From a checkpoint of a small contrastive audio-text model.
Model: 3.49M parameters, log mel input, encoder arch jasper, encoder norm batchnorm, encoder activation gelu, encoder depths [2, 5, 2], encoder widths [96, 96, 96], text encoder width 128, text encoder layers 7, text encoder norm rmsnorm, text encoder activation gelu_tanh.
Training: 4500 steps, batches of 512.
Data: trained on read English sentences (LibriTTS-R), 15625 training examples.
Rows from block 3 of the audio encoder, named by matrix and row number. Rows with one number belong to one channel. Each number is 500 + 50 x the weight over its row's rms, rounded and kept within 0 to 999. All counts start at 0. Numbers have three digits each.
# convs0: first width-7 conv (encoder.blocks.3.convs.0.weight, 96x96x7), inputs 55-65, a 7 kernel for each
# convs1: second width-7 conv (encoder.blocks.3.convs.1.weight, 96x96x7, transposed), outputs 55-65, a 7 kernel for each
convs0.2:541494543524533520492684498492247509500492413500493513434491423690537483504485520508493487495556377478489481497499495470517498555490458506487514509492488522503451482572490630484497450485510508498489504501493497409490441501536517495
convs1.2:490499493504473519492531497634504431501499443480489324469516536402487489502507521531544512495505513560501482520493530498442474501460480531508527590492523492499495481505488513482510507447511384560515490501465534529495507499507499492
convs0.3:493504473459499581580636520475517600491533497473479500521501525566504413499486470405498500502453520500488490472522486547506510507488491510489473500506557511537447388522501494490460537494499493346500466473513499511505514493501441488
convs1.3:556500498492505481496493484708563512481496505446512476536499557534478521641497506488496418514434539487498405494488410461488491536462478574502501519350508492495501502493609514493503452532494497555509357517503517498531459516514492580
convs0.4:513522470483578512497477492531596520512476505487493449546434499480267510550503562496503506503416511505472491499506543521455486497481521484503487512516489490495486497516507551503496508395405493500496476470572552405515479485468468506
convs1.4:557611511485500500506499190504661581543510491502492542336497511526450505559494516399500505452509439625497510500511508486521528463500472499504429609213419500496498504502500519512500446478508499489477456509518566481520507515493504482
convs0.5:490511534387477500495494525507520589496500486499502413315477587510449498499613507527489539509496485504670502496501504523504511524487509519501441471479537505502507474483495829570499307502506505509473492522502591499441509493460499491
convs1.5:449494509526500506500436494506644499493537479506491518482475507509565471666432508520459516497492500432507503502329499502502530389517466503508538528302535554596576500508487393509527522464498492585493553499492507566563543486410489501
convs0.6:437511494511457531495466564517411494515506522535421572505520472499466452497588492562521498530562601489503500500494502469512494488410379501507497483480485485446500465475535485494500562533494504469475386507457481495503502441507454504
convs1.6:534488499499490486472572474261494502478499497526507590499500506387487420415493475563502500516439501561503495513555511515508494508466491508488502500505500555493503502480488441518492484504524504494503494461498604507481494530524510494
convs0.7:497500507507474483510441502497503500497520507539490490444475650488542552534497486507497569484492232539599502487478497507519501462499575591507444519499495515485479495495525450504517547467501506535495501526491502521458514516572521505
convs1.7:498376510548491502481505500500503447499602499596472503532487499448484500500511458497524496564475499532478492497499549511568514484504425458489514510511495478475505486532492516494422343503489502492512492483530494489510511503502400529
convs0.8:479622400568510492484576504635540677492505521499498273489492502525704468640512318562503521449470542509491485450521480514481458476513497505502500507505504513501451496517510501498503498505441429505487474496504470485513517487508505485
convs1.8:500482507507469506420552189492538434487529482495329494394501494515560480512657413504501501528487510542499483481506490475517562499439490509498476471580478505501512494500501511498467522547498473499546498533503426513571496526503501495
convs0.9:501499504501483545507470494505501508500486501511505494547540463502539524481496464527340513493513489543517544506492500497502500473530488371496575514494496495500487567489408512337515489492527488467432479552500484502507499462515449495
convs1.9:420392500500501493513458487494318577575563475500481501489479487527513497523509527504503513520484485464514457688506518489475435492526488583416463512503478499492495488559505556485501485474550503519484557524500488495508478528449492460
convs0.10:496446474459509507492414513478500470607476527500515501514500507527492509559518497575483491511494482503520493531546506500471480485432491508509515497501496529457499519462505519563553496508495490501496488509466494500500465542407497498
convs1.10:526494498513497542437504500499506518497503505468505500536507488499511536457494520494507516441501505505517516522492460446412552358413493559496505496579597542499501492525512588515508501496389498598520473485506469565498494494509476474
convs0.11:506480473529491502497508581372498519485498423493496507535500504512522519115522555480506504491492504475496498499494506455505501504481501497489470451506477500496500493508504522502498534436467562464557520497436491493493559488491498498
convs1.11:499487505484492514517497668501437447517495494469502500553518508510425397528468506557578531379482498511463491508502443595510506511535395465466538585435513516488532500505482485495485499525484487508511436496546585478509468546499538491
convs0.12:501518533488497522521498486493479497541529495467444596489495479495492455525499507508495498512502390399667488518506448501502502389501576502503510488502488419504511376470486495464546489502493572462502497444494506540571447499461514566
convs1.12:514503512478521512511494514491508539569602576464490449489549500501488511478495424521451488499504468500481458488471497473420598508532501486464480485406514492533479500505516484498508499491479535472500610465487482470506462480479525499
convs0.13:435496530502474454484483513492487490517522618392468713463507469516505431558500503519552478487498510575458498495434500526624513361496624496517500540532629461444501494486510489485504500502510499516487520499421483492484514655515308470
convs1.13:515495500491499550508517427497511581602503509457619490486508489505579509515498412473526576492514497574488544474502511574483528515481637504507500497491558513464505450461498460488490528520479475583505494498481516508467510530503468501
convs0.14:512389506613537516511497450450503487450513545495474501489489506518501368462437496502497496484498501493537522493499632486522723742528500484516507411489496499488512516602564708501490505477418491405547636569430501509487485451475482547
convs1.14:501501484489480509481509504501498515490482523517477475468530494532518539379472585546534516512491504478504498501487458512510456450502500477472514472506563493507489505510494396480505517454501527452507474512492498507486499498584511500
convs0.15:503494490433330477503498447489323477487485483505447505531516499634521498514335407511469494426338388498503512484497527489312366496491507485516496441536519487511499491536420563449492501502440489469521469497475497466478525507514496484
convs1.15:487540511505491495375529502443495504386507489465444397484501483377491431410516636478507499424442518501541508510503504499483384497523495496498478499382521496501501507528579525422498502503507500464503523534500492546571487541506447453
convs0.16:458491507496516499546462513469501266504500499475573489498521543487621547524506500481478395499519503493491556513483333464573658511490496516486499503500496509529522474508484500488498495514509610498508503582488455520504497486504513536
convs1.16:559515505498494510492461529584475499494500500484492503453515556508488512510503507508534487477504488503506434528525562511491447430503498604478497486492488484507480553462482505501493449579429445400494527506417552415917507491497481491
convs0.17:488460480472481491520495489501544512478473491520506476502370504527485510497400488514495504498516688478511453460395467559475519515489518476499510519493497528410557503661497544390491454497538513479526689500438504462441511283494479467
convs1.17:471523488491507567501522497486506483509492509921494498521483558464463499480493510525499503498499481503444504543414527463462393503493468489506500493530570473478485504541616500503320501546490547499521496523666522496500499369518581494
convs0.18:508480550491562517486338502495726568545610512441489499528529499443503451462488596513500498517518580511513505495435514474499440530501514505511451546412503457526521500595510467508512527500503544493490529509497522478481426505506554518
convs1.18:502503433471536455516447500486438544510497499514484516454506491491489492489571466517500492499500494541499500492501468502415517503497501501505613502497622478456523477375431515555485499498522506507492442489520508491491501506563501500
convs0.19:507503491504512520526586525521493500478510251503517698516493464492503471489520516500481488466575487510533496619459528494492498508449538547465403559526497460482477519485501496500469498498529489494457534501529501481521473480487487514
convs1.19:499516496506493510543490516518519486398500496436505514591513539498495480496495761501495447520502510412497456541503564510588487510461470497503544503629504487419566538474500480496556511475449542516517534523505437542431498493500498504
convs0.20:514500505502497502600467587529449496470457489482564512443493491504491564508502480525500429499481413501474517496503510522501502500584320503521528336560480501511500498513573538500498500518501474458548507521516493504485500504503479524
convs1.20:524491523485520557515507511508506535500497513510495521483457499526576443500480498506597502479456506455297488508496499494513509501495474363490511486512698454374365513499503500390492616548552513501490505506502498508508524484505493490
convs0.21:498494507528490502497512494494488505496505501585581509519425484582450500505495548508514488492454281488502502497491495523513511464483555507440251490535365510505404495594439501563510501481513506498515561493528524481521504496502502493
convs1.21:455498577503498502462492506509533493490518503496500460344529519480508508520511503510523501501493534551498498508487510523503507517497484516498595465493509476470505499505475450494472519529490506508551489627509582463553520501496496509
convs0.22:508506499424496497495429447522498525447486570488501518474478352502489506495512496482501492550504532464496489440501510495477535504511492521575515504504524468492517500496493504486500576529558499499571532330377516665530686511462517432
convs1.22:509486487488491503480499527429493497487496500524614500497504493333496511490467514496517491272495584669519510492500504493491532644538504514493738502484474442461483499521491519428503517503496497524527470524570515499507499518488480509
convs0.23:503569507471465554479456410451523494501534379502496487523580495502494497506507502498527556656525466486518500470492495502531516573386496509489493495517497492468502507428539501475524501490544500543523509501469498496477465447542503483
convs1.23:498494509497494493499450494483527524402499503488458517504534488527484505529485497502502521458500518517524500501505498500504514517581495470435505531527510500486455495485551519503416441545493501497499499505509409497500499512493480515
convs0.24:598501500465399491508534589501493496573504508480499379494499475463700506515503502511573615513522557407475501511517511510444487617483490503441486495504492483512521519487500492446498530499502487551482508531503540505499389482288500570
convs1.24:513512506511498487489512496511374503485597510502444509512496561573457500490557513475522438431712515469438501484471579523513550509432500500287483472502495451518503495504489487484484496501502475492476496446482551512507435499505492485
convs0.25:489504511506501457493515591500557500503500501453496512526487601504524334552514495379441522499477497508457439500515570398493527451503494501479542505438472468509496499493403516740461501474526329173359522541487498496587498495394490504
convs1.25:485467500499506477501468519517268493503550486510477507483503513500484559497529348510498472439493496332501509513498456493499465453473454504504486571487515395458505390497493492502568491509507482655498506380467494486495437346485460533
convs0.26:482517567502522497460486464541519496449469516492332507471480508575472515557542513491502502500423515513494503499500496498459464480545486441481494488481489429502482503465494502519471520635483587566541497453504507504497468475499487494
convs1.26:527499489489500501497514502499513433443495478426449471508500531530487489500542466336468509497496385511494501485504518528475503486499386457515505645503452501510509495500574546490487511492503498506499491496575482506470492488505535561
convs0.27:500538435501513482345517568569517512472469516497498508501488477490493493499515497499529496478501533482420499484504469557513486532506451495444484399374500593632494538487496435533496479485513516499542498524501348482426512427516509418
convs1.27:540424507514498529489545509500481489493458411513472508514499370503497509495500476509524512449473506420501440493497495504501517534351481494510477519600492511488536500357426516497612508511490502547513517491744409499485508384378444515
convs0.28:495495501360493514507518542452500461502501509497512495494462476416467607494503505478482510501485475492501464489484503500607733530491499487507499500510519492509646500537502454491533505500490437512767485500484503530504499500490495490
convs1.28:171398478498620654564555481502500503490519481495497522470517505496526382478525523511513512502454503551537499501437492507510474512494486629498380497479501477489474610628527467466437501476499514513468540494489508530502501506503556498
convs0.29:496494498545489478516438504501497521434489530476496489502503486510487602508500473516396600524523500479713485522492508505507487490487475755535503504438508507536455510504496512521483483484499498497442488504529502501508421576507471472
convs1.29:515549495492507493504490505495505480493509487514501469510565506490496510498457497509496500513507453519608487487504475541469552548548486476630379500517496511507504548502563496604502524475486443499495490562448503487516500466520499514
convs0.30:493484502495516462484517522501538460513405465494534495501507543531463490505502484547446526559482488485510471603540513441494502469387493493501478458459499509497474514498586507498510500498453470450476496520522506488516488573486452480
convs1.30:499494493498502468515521447496512503515523499513492450408535511516509517494528484442526471320408512497510500511520511485500451480495475500503500501543493528523501517572527501533518425499465316558512508472476502488517479409412511502
convs0.31:460486494458501506532518495477490500499506505497474508460505503452498512527594513488473507501489500500467544499504481474512503496507486486502504449485500494500515500482496491532496502479512506492511473519495511504476533413533498488
convs1.31:500504500497504500499500499519512525520497511488516531567506509498506494458502506423552500550483517505535498519503510526545523500493522505509512511501512495498453500500503494508493501511497456498476492500517509513522510520497507500
convs0.32:525497465535503478497646501501493504503499555472651453501522500505510498498480500536421504592511542470583510512503499436469472509591534444473502489491483495516503503489507557500494485500525488493497505517498414507540477486679491534
convs1.32:507512506518489472433483499487613500527488493537503497515498526500494502494509467356501506572500485731506499508386415481494483491318481489501481492496500491540497451502505509494450486515507555522502560428522505502502527686503446502
convs0.33:507498444504525490452453500585781515512501581505486520518498500497432517536567556495501500497492553517490471497525519611482429487511479530447496451515514496488588568454506306482505503499602529491518492507545487512492581519496474497
convs1.33:503515491501495494500475000437489582590429497503513502518519511506522515510523500276498470525467489510450520588464504488479514486504512492513491541505520495496434496502529504330460489571476269517497517476510495515503493506431456557
convs0.34:501505488499525494499505512507332511656509501491508362602483516515497536496510417505531514498479500494499497493503500489503480464500499502461526503502506506503484501487513486498502476514567506494506528494523540470563500508511499502
convs1.34:518490500379500531504503490506512499524504157503502493493524437484631455507349495531537579491512497539608477504485549486509499405380494457499504503474435492499507499504521454417497555516460502513486486488518504476478493496516403489
convs0.35:490512506498539501568491518680494484504498500445501512484500531470470533514384500530490496541509520491528507512514486761523613557539505497564485458512499533400514534511474500508511506480501584500447435504497508468475460448522502527
convs1.35:491457537582516508538519497499492504529478491545515495488499486540460553468500500498463511516496477388496482542489676535542484425520549492413498468505502461458489522459506536510500499526486452500487555525562504508540506476548613545
convs0.36:496526500500488569484503505500446499518521543514497511487453514595493513500514494461497306432388502499663520501502573517492494503458500499478479520484518517476490487500512524496479505500507498492510495504484501458494521504475514490
convs1.36:490490485500500530497542501418503500501498578522522535534476491366524511512490505505512497500578432593453465498521484493513429409496496486480517498426507498497492495513483494496490496481556435496515521491500445498473494480495545501
convs0.37:486516530524563538558515501482415462491621507481439526563491477548513500541482488591437514489495564501510499490501534503495801492497442430501510493449463311493460592499507519427477491505529796580498499555512495491490506468437534481
convs1.37:536603558564592612525586551498498482498541524513380527500510493478440483438502523447498501504484512494538492430521505493417468454469484501509500564501492504478506508617488498482514600512495490553517591509613490586498504503504497508
convs0.38:501486487394503549509426507462492493494477527503492427553492522505487481522445520512501505464461514603516500499495502462546510497506472507603509541488429493434574508549494484485508527608508486433555498521480387632512505512506497504
convs1.38:515587507533498499506413539463495535496485515580501483495471495502514490500547488511507402501541521483488507458491500515491528500578433513444564512512535505419524477500531496463544490492481532501486504415522490478521510537547504530
convs0.39:487500496502512562535488484495447498499495522500593568498509488530483500495493507498465452476552492515513501505539501497477667582509492508500423502516511475512499503517522518431446499510501732410503530505566498525504495529512536415
convs1.39:483485501516396512361517495517501533471481456503529501496516438503505488499528471446512503491487476495533492509463548547513481509549442484445500468403529479497517454498498514426494517500577488375497511455496492608636498498486511530
convs0.40:502512463615543403497493472491743327518503498504497505528516481478509515503487522489523481274488534517446501504510550494498468501511501473425504499530487504498500506639507375454587500515494447485494513508619485544499504506504529519
convs1.40:518537465494502447490497000497587508510466461452514398485478509554541500511660498436500477480509488502517505488519519493463507418450495457415488516508502483485502523512511485493463481514496484484549443456516472484531494490491503506
convs0.41:451496478485499570500534495471504530500528537563499455380497572508436490514504507547461559490513492500459486501536496516500505498502535485477471467504498366489419695410536497505473493513509500377474478568381503498560499524531530555
convs1.41:491485505500514493500474493487497466603531414489460454487480477525496488499499517497494497474443512512525489503505618514493506600409256506550538496482408539508473506532491459450457503430500592486501499524487518476516532466486340500
convs0.42:486505560496508459502495495506404505410518499459514512600512397444488495497531448533501508479795518564420468494502499492515488488497498531491501474472500502473491503510500493590492478508401603536498510405525519477548495529496466494
convs1.42:496549496443549501518492481498498498462475580479504557539514498485499500508490473489489440500502526497345489534529574520478507518497505458398446563456563506496506458507530523500480417468513484483490518464423508457457503499499500498
convs0.43:507511460371517497533506500504497518500484504498617500492519511509451523509488432509494447500449345496507710534470491529540505581506399509494495524514525503486529517539477495500542487512495506514693649540493501500512387517538510491
convs1.43:475496498538440518501500423385479503527430453504550513512529504367506414509526567483493501499525415484499505470509464495497355536516495475549545505493475502512488499502499408392500591550517495537534504459521494500500508360512520490
convs0.44:521500459504499498498504482476480461485537499494470529523468413501444435516488500504507499432495524528479503425467495504491489525645500502492496512488496504501581511583453505505497499497561454348502500498481488452509406483475496497
convs1.44:515452512500510553554508480497503502419472496493499513507506493482458501483510503710510458478526524484581492523519500501499513380489488436496505545490415506531522545481566453472495596580503482495521467480502520592323311429498501488
convs0.45:581516507407481495501508492488484513509494496496505470512497376441517501474499499497587524307491511519494513563488463499495504499497546500405509496508531538519446491513469532466528500521424560557536499494500498485485517459411507511
convs1.45:513547501500500485466370503501463499508497544418479523499558510499493502509482471496487555496509576495497485496474524489589496496498488500493536502505505510487478502512510472485534506500439486496491479515514521500394542508549494501
convs0.46:503502536504485483511507493507711499500562532509525470523524476526503478501511473475518497507488504555481563593519532503568497495509504500500516455495513239494500504508474485505457416466489453485503525492487476506500550504504492490
convs1.46:504496444494415522484524490513463497559546508497482480489489555591506493499636513498498478471412490516542501495499475490491426566505484513493506531511460471491510452462486500526522519544489444496464438524524535513479512500431471538
convs0.47:529494509476499509501498540535462527518570505482473514497345502544496501484481489448501452505476507463491501503493498548500506516492541584483500528380487507507506559482457514444501581516504411618503536504481450465570482431357501512
convs1.47:447491499495515493479501486515497519615502500569484605490539554545457509498476511503569503503487482476500429496504481505487431475475539519503494498595476348501504510497512541494474509546538447504509401479519491501518475474471467520
convs0.48:506482513537397507500494586515555494488497591495479466465505507540489552494551491424499511438502485506536502501495486527498628508505472504512490501538487438466439509504531501504427509492506540518496492412498489519499499491499499470
convs1.48:464443422500495499529493365555402491523506508393496468479495501457347535581459624613520497409421502506566497434551484519502439499479494424517453520549486501435530496538493503481467439494503480483489500499582452497517500503502492528
convs0.49:454461506513601482507487499483457526507480501488442513498513492505486515450546542496481500473486498583473515483484498483500464599611559520518460588481614400505658652476500525510520508400680494498503410499505499509525530513527488497
convs1.49:672491492450521496494495490524506475481444488499568440489513462445543467440498501505495495529469490485490500464514556503505473466497512498569495458352465490475785489580446608513502556454490490517483543464501471495519475449492531359
convs0.50:520510501491506504492512506506511589487398506579570516490512471481506502562495517495501503366506488511586505504497473430420536468532509487480493502536508523501498501516503677508386469511504427519515549483511474500497531509515504470
convs1.50:486490505501511587493488553507495501423503570442521498373437527516483518501502486452469563500502447522477496495475499483486517498495514411518497704497490526518429451505496432492631558499479530460563509277499322491451528572503523512
convs0.51:462539558519486502497495490528432477488508499490474512482500397500486448472505507543498513537479507541608676507510673504537452532498500572508508523424531470516516479474447508493603485511571495591512499498498478438477491516471520484
convs1.51:499500501503357500498542474492493522496493529463507501498474498424525498430355486607524454495461509432431498497517488493539519495411582521525558523501344487459491471485495500470475495516504454465485518506516487518410545498509480661
convs0.52:500474513502510595531424507447504512680515516487502560454471502501499515494493486507456409467511592556509488561368488532504510551493484441513488429518474502504492479485507501460467512510499439488474510509481523487454521570494494438
convs1.52:485477509596496517536492485584530742497415505534396476502500318509468512504500480528525554460495510453487504484510533472511485522490489522491492483398494493501523476506490494499483669588498496516496462458488544433499500550577508517
convs0.53:503503516468364466495576524512500495497404509508585520499505502512629508525495436504548495519495552508487515507497495512499581098488504497541494501565541508496490545633485480504514553504478498485604508502510460466489551444495511488
convs1.53:487501488420517517498473503500500492475497506464386506442524511500498484483480436466481516456446492495512499503505416509499517522485459488486500549511564504530497484263484491490421289495462492481211474492515470338494507514530506509
convs0.54:500482505501518497515508533467470521448514498529499501375584490497494478509489462483449510549511506533488508505499516500494513504459497502479523521421536521492493466485317506498478507495544288527476526504487493498512500498505483499
convs1.54:494516492499500475500492565520515512478494557453460492496488626504500503493629509463457521502489488565515496501500485528383510466508497499530556498498497491440468503440450491491521497494382522536519467635503495522488498540476532413
convs0.55:497491498518492501510521498492499516481490506559582354511593501502475539446447549499561519504455500544512467497510495613509504475508494482557543618571524499482485561500503495481511498489471348503503450435541483580618501497477487495
convs1.55:492508543518525515508500429481490517505498499500497486496523520536499561534512490518506482474559480510522500531505503510483477487582495535523475449518499480495500403501523528506476502536500478521492490496496502525511461497477550459
convs0.56:540495493394501511530434509501453514502457498463509512512517438502524538517415473380489498494503480558499469495493494692512482542519520511505496507368504597537498522454503520504498530535477477486573559478485447528501478439522557455
convs1.56:507501496499499504501498469498523518504516500500515495436404443517488528502502467486441514484490495519508504502306497556483492532497531467529457292738505502451461501498513485482466479502460470499492544459443494513489501502491386494
convs0.57:499500494516490500515546499461506489539502488511504501484506504490597497507558503537465506318486516501513511487500493474508501503449517502501507513495505525495493458475499498473505506503505524486499471529527639486490473525507513528
convs1.57:486515498495493469503502481520468489488485503488492501486566494475493503491370483509505512666517539489481513485480496443487457496432510522502437502490501464500500500497508473492479488561525480488482494504540527500502428497553522588
convs0.58:510494478454509482501502487482522382521488496526505532506451428473531483624646471490512496462516554469535476519550543541491542549401484487488525418442510507505527490479697426507514456376506537499426493592513509544500396499494502555
convs1.58:481462473491550512760500442416444501618504473497659455489467491501500487504511429435473502490468484528460449583449509483410483526504407496487491499515506466528476490494501494493202508671506532466466513514518487507500500498508546516
convs0.59:502527484519478440491497424465527495528497481409508503508578525513461500504499485502500518637483481644507594491498479477501505884515503449508504498589494514500461482492857502494385391486481498475504596491494549459514495499516477501
convs1.59:506519500503469496499501503532532493491494498581502524489516492526478458472396409506494526447475495492425502491502490558411500485349534495474507464506396650489559632491496370322569596519481515519487511491492488534496509505504464546
convs0.60:504498519583501506478498497501499447476477565514477425505477519488514498498423452515502440476500514546500493497492498479494458462512600501508509491559494508498487496514358568618541489503412497365411472490428505395497500502440481493
convs1.60:503515459523459495498493465400487544502429488480508569470508296499430501478536486472476529493491403561568436488501476478502516532512522524497513490521526480504464484528514490512492838627488429497354409349504374497502520366403496510
convs0.61:500526481498507438508509516514429527485468482455464497500410517483520556508502431505492458479624604504474506492500496531480440621493375492493452478462466533370551510487526486569471462513485485521495518481447503540500502479485535496
convs1.61:529537495513502500515552494500421510629391412541514501484572492509533514625502503447512496501529455498521500499496500491509384502462445507503512503521465501456505432522479495620347496495658510485480486499493600490500468418500500515
convs0.62:500504492507488512466500495498533495504484368515509576502590496499527501510487499500477559499477491519545510499539512494391500502584384488529512533482510417480512507507451519486491502510552506493456496522527603501495494519476508443
convs1.62:337510500503505503561481494528498504539529522500504508500528516485510510516480498420544497488417497470521500510535534499511501520615485504475475483504484466479504496481531452503481475473510526471503502506478506545497556492556523512
convs0.63:568498502501507498475448501505501541482500504517487504504508505483526483497513446495540501454493512661489582466500499512473502500490576540486560526476502491433526502511475509515464408635468504520505534498503409459498654513451497552
convs1.63:184481486511499521637460494417497493500501482483472498487443498278526481501499492502517502495597511484487495524491586531537526647461548509506567550553591494504527541536510503491503565501503539478482501485511481501600514564366428459
convs0.64:574489433455500499504465456489539536530537524504507489498502520469527509507487592488431460434509516549502542513386137490700661500509503415506494493491503512530538502484497492500508501502491475484475499581500507499517462459489524503
convs1.64:496499502489502481484485586591516553470515459481504502517486502642490498384489482504507505492481491545505498350364390200426492514437398490503443419514494483501517515646302505472500510503483504499495534495502446501500528507493496498
convs0.65:502508539500496514498498578473313503494534495501526621510534448475513494480513515523457500512537515489507451537510465541531489505470497496457494480325322475596472499486515469453511622495539501467510498500370464474477503480487494481
convs1.65:538500483491518494498542508515508347457467497447505475527501514420481468512445505710462507491487537504499505532514510500502501464451553483505486477606486494435473484459501504508479474507515458496500718504522589582488461477453500520
convs0.66:525491505481513483428385427501521627535383505502492472458487544511507482493507505510505542492464499489501507516489500471523508491486492486510497528451498518500506495495504488537511494509501453443560514528495597533471531403514498437
convs1.66:502502527505492490537550499493489501528495500491484476551470531477526493506468496508508491495452493524498528449530449534529484493507475534492526538503643455476501474488487499508514513489464588495484425504509442480518471496507494533
convs0.67:494526525482487502418500480506496485519453489498489496487529493501491491451507531509488488500512551502369499458490512502511498491495453491509480379498522521494485492552530641508474457504481491515697488473476378531523479401514536493
convs1.67:494503497497504501498503501514517497498487506441493475469480512545501499486504484489420493489385480489446499498490500471507500545485502503882572506521487492545505502538504502476496623469492448777618564501508576526504499475490423490
convs0.68:548496503492495501533490507498505494522484502403493438487534490470224628511517506556514443421560487490601491490462492495501491442478517489551501476495495495473516515565637497466406500524507533611507494515641519497499474498459492505
convs1.68:599476522494487520503482498500504502544484510513498494507502454493539487547365523490517442513435471452486495454504570604454489459545485445514511504494510479532520510482531460495529498525382484499505498453452498511490423509467500511
convs0.69:515534471510492485486558509473479520513508512499585512506517496518505515496500533539485608512500487498473500503498499509487499462516459471506488497491504523509503496516434500436499537532445487524503498509430478457500525482477515467
convs1.69:472507502515529509512517503473492475480550515460490491508552482474498493477559525462507503476530519490479511493502476439511498505532507496474461500490513496512522510506509515557511503401481499554497544500520472474496396490474503522
convs0.70:501491583504504517498487475514498543518496486455452503594751469625493521482506506281520430501494721499416478442518491412527529490717540592492505473521510600449476522514689489445519512481519410468562557522513495591484492495501563468
convs1.70:491503637497499491514493502479491488492506377259501521496504497757521498503480499490477545544535421759495491492497513520531493580474513500556464499450550493466465499465493489483489582502545521525564452522758447475504451500571529410
convs0.71:620486498520488484507486497518496447443553504508486500481495504479517492457506504487486407500483480594519502454501499495505525522552488499542521502510502467500519503504502502500538498499520506455487499509493634462498505519454522542
convs1.71:492516498500274488479476494506477501496488480511511503501513500502518456493481527490461473495499599515500521510527495565480480550478503497500393481479505507502539494493488489496512483503361486492512500483506467499542530453403368538
convs0.72:536499479501505500500501475603488502509670763493498538488492475570517498490500557460527303502497489425481515503551501495476499718847529516484496502514500497505501504477540482517479503501504386512494504505484500559502443500497494570
convs1.72:504462492479504535499477521475519486435513509527526499489489502713486519526467572500497504361353458559501475501505502493512519507488572451562471510441486546503451455666468478486489497509561524482432501501474483515490496491490415501
convs0.73:531500527488467554500538530492509499506536488481495487563457371498452501463473505504512501514449525491517497485693581531480487495500507588531523500453501485713456236667484507506501448509596494484487513477462579433298535511454483545
convs1.73:479472515456495523452515530498498497500510505394534532491473500494485467493484522599500508536502499472473505500495536646543473433508437504485532495507664522495481532499473494674488463520512518518438458408503508523359479502484495498
convs0.74:478469500519499498488473498506501480511410550471492498499495474498490506485500553562481455538465533479577500484515393502514502346479516501536489529410480544487493513500521412501559630516493490482482500501661590783498493491499489499
convs1.74:493546484497523491506625542496516468466490493501524501512689535490476506506488517482476481501502367488474510508512477508511476497526505511489538533498415522496477523541451516613501538495309510481568509558490501471494483496512559502
convs0.75:500473495500489503500493506530497429518521525480560507475491495504476592422492502538510452511492493499506463498544501472466500490510507394483500514503462507512499496538501420543464527491494499500499488505493517521489507497493541514
convs1.75:487495471502488503500495541477500522508498510506481504500540501484494500494521509500576498507499486518495492498494533497585556449417496567499517506501490523453480510497492501513486433492493523498506509484613528516529520489531504459
convs0.76:490500508478531487499485489517312506524567556595520449507396497515511512475498499511512451513483495505524475460504587508559505526488490526176491554518526494526501498523556496503476496532507495485509449588482494488498471719632476495
convs1.76:507509493502537463513530543485489419498500490508558484486457491515495477493404505503504559489481504503496506487487501479404458523487502483432500385429561491523483470491492470505495475497510498447474579497467496484532508487499502519
convs0.77:502498468512461499500483460505502504516490501546532497463511500495501481502504502491542513490476508504488486530512497495511459517501507423490786486489455552472485525506580500494490556550469517441506490485499467477492485567448531500
convs1.77:511507490503501503493492500495504477524545498483505479495517505509545493502487506466479515520491477486499501500513518448540512471330517508479484494504502502489492509505512485449744483477504523453514504494505499527495563493429527519
convs0.78:513515504451480508492497366496499495479494480485496502502465507512503535387498399512455494502499509462558497590502498507521499509508531494487484452419425491506521535490504506498509507541511560415491475497492534545484388485504494520
convs1.78:472474514486486501494498418475482490289498510747499465538528492482504425497376521392481562484597445499495493500500537478498504484468494497486568493562482433490531500497433510498401464493468460511469510474476511483470504501478529457
convs0.79:490510457510473566493530253482508499501554494512277569423500498510498363504489517512488464509477523500536500496507504495500504581495496476496506535508500509520519538494530487501515491489509487453491557493515528527475494496500613538
convs1.79:505490501500499503493497513520572492539502492512487462538491483475506522586547469370500502478502510512467521492511516486489427478496501487476518434577423505505537508500493486489500450498515436500553466552493498406424401469492521532
convs0.80:492531371529536468601463496369494550538680352531833493487435438477511601494476500525471516613431437500472514501511505509426494505631523493453540518499504308488521462495468491484430506534526568501490497504496409478511505510510480485
convs1.80:514492499512486529480504534516468512498478493500355496503490520544486504497440504509490457627670529605533489496520479531484477594390475385519504509514485497452505469477502493482497482574507473490476500487483493445492498751498522506
convs0.81:498519564479500502470498492485504489485505470499486498516404577493527479496477489541583494499493569489564510503464504510489493509532516488469476469542498426606509447428512541515508482432501348497500652556508513492500513458505442499
convs1.81:375512501486507502490307489493495511459502397500467522505499501433501471518532489514500523418459494528538513497501504499504461496498521509506542483542539542491479500500509495583486506508548511514489478470517515480462506509501503485
convs0.82:504501516557479501539504720502488450516472498466467603506446489480492515505572494501632497543479516514513437487498495499481496293497515503495504515533499464504510511494498516491529493490533494502492553477479529550487531496539451483
convs1.82:482507495505503511487530471374500482499504629503539680500527496497513498480516535518564642497529391517489491480479532556488519532546566531510524449551517647536488457526490498478438450506510512503567494523501467460483562611453518483
convs0.83:500508489521495529483465342477507510558475499516490499490582493443525472671500503494483452589505493594529502507488502507531508412598506498502502454487543487469454527519495496484481513467499522405561476506501479494514506468494510503
convs1.83:503496513501495503487503478461495532503495481493501521494513506533496502506494499459516461503494483492516463539471505473502501495448400526513494491438514502513487484498493493530515560509472507479481502450516547485510496501499485415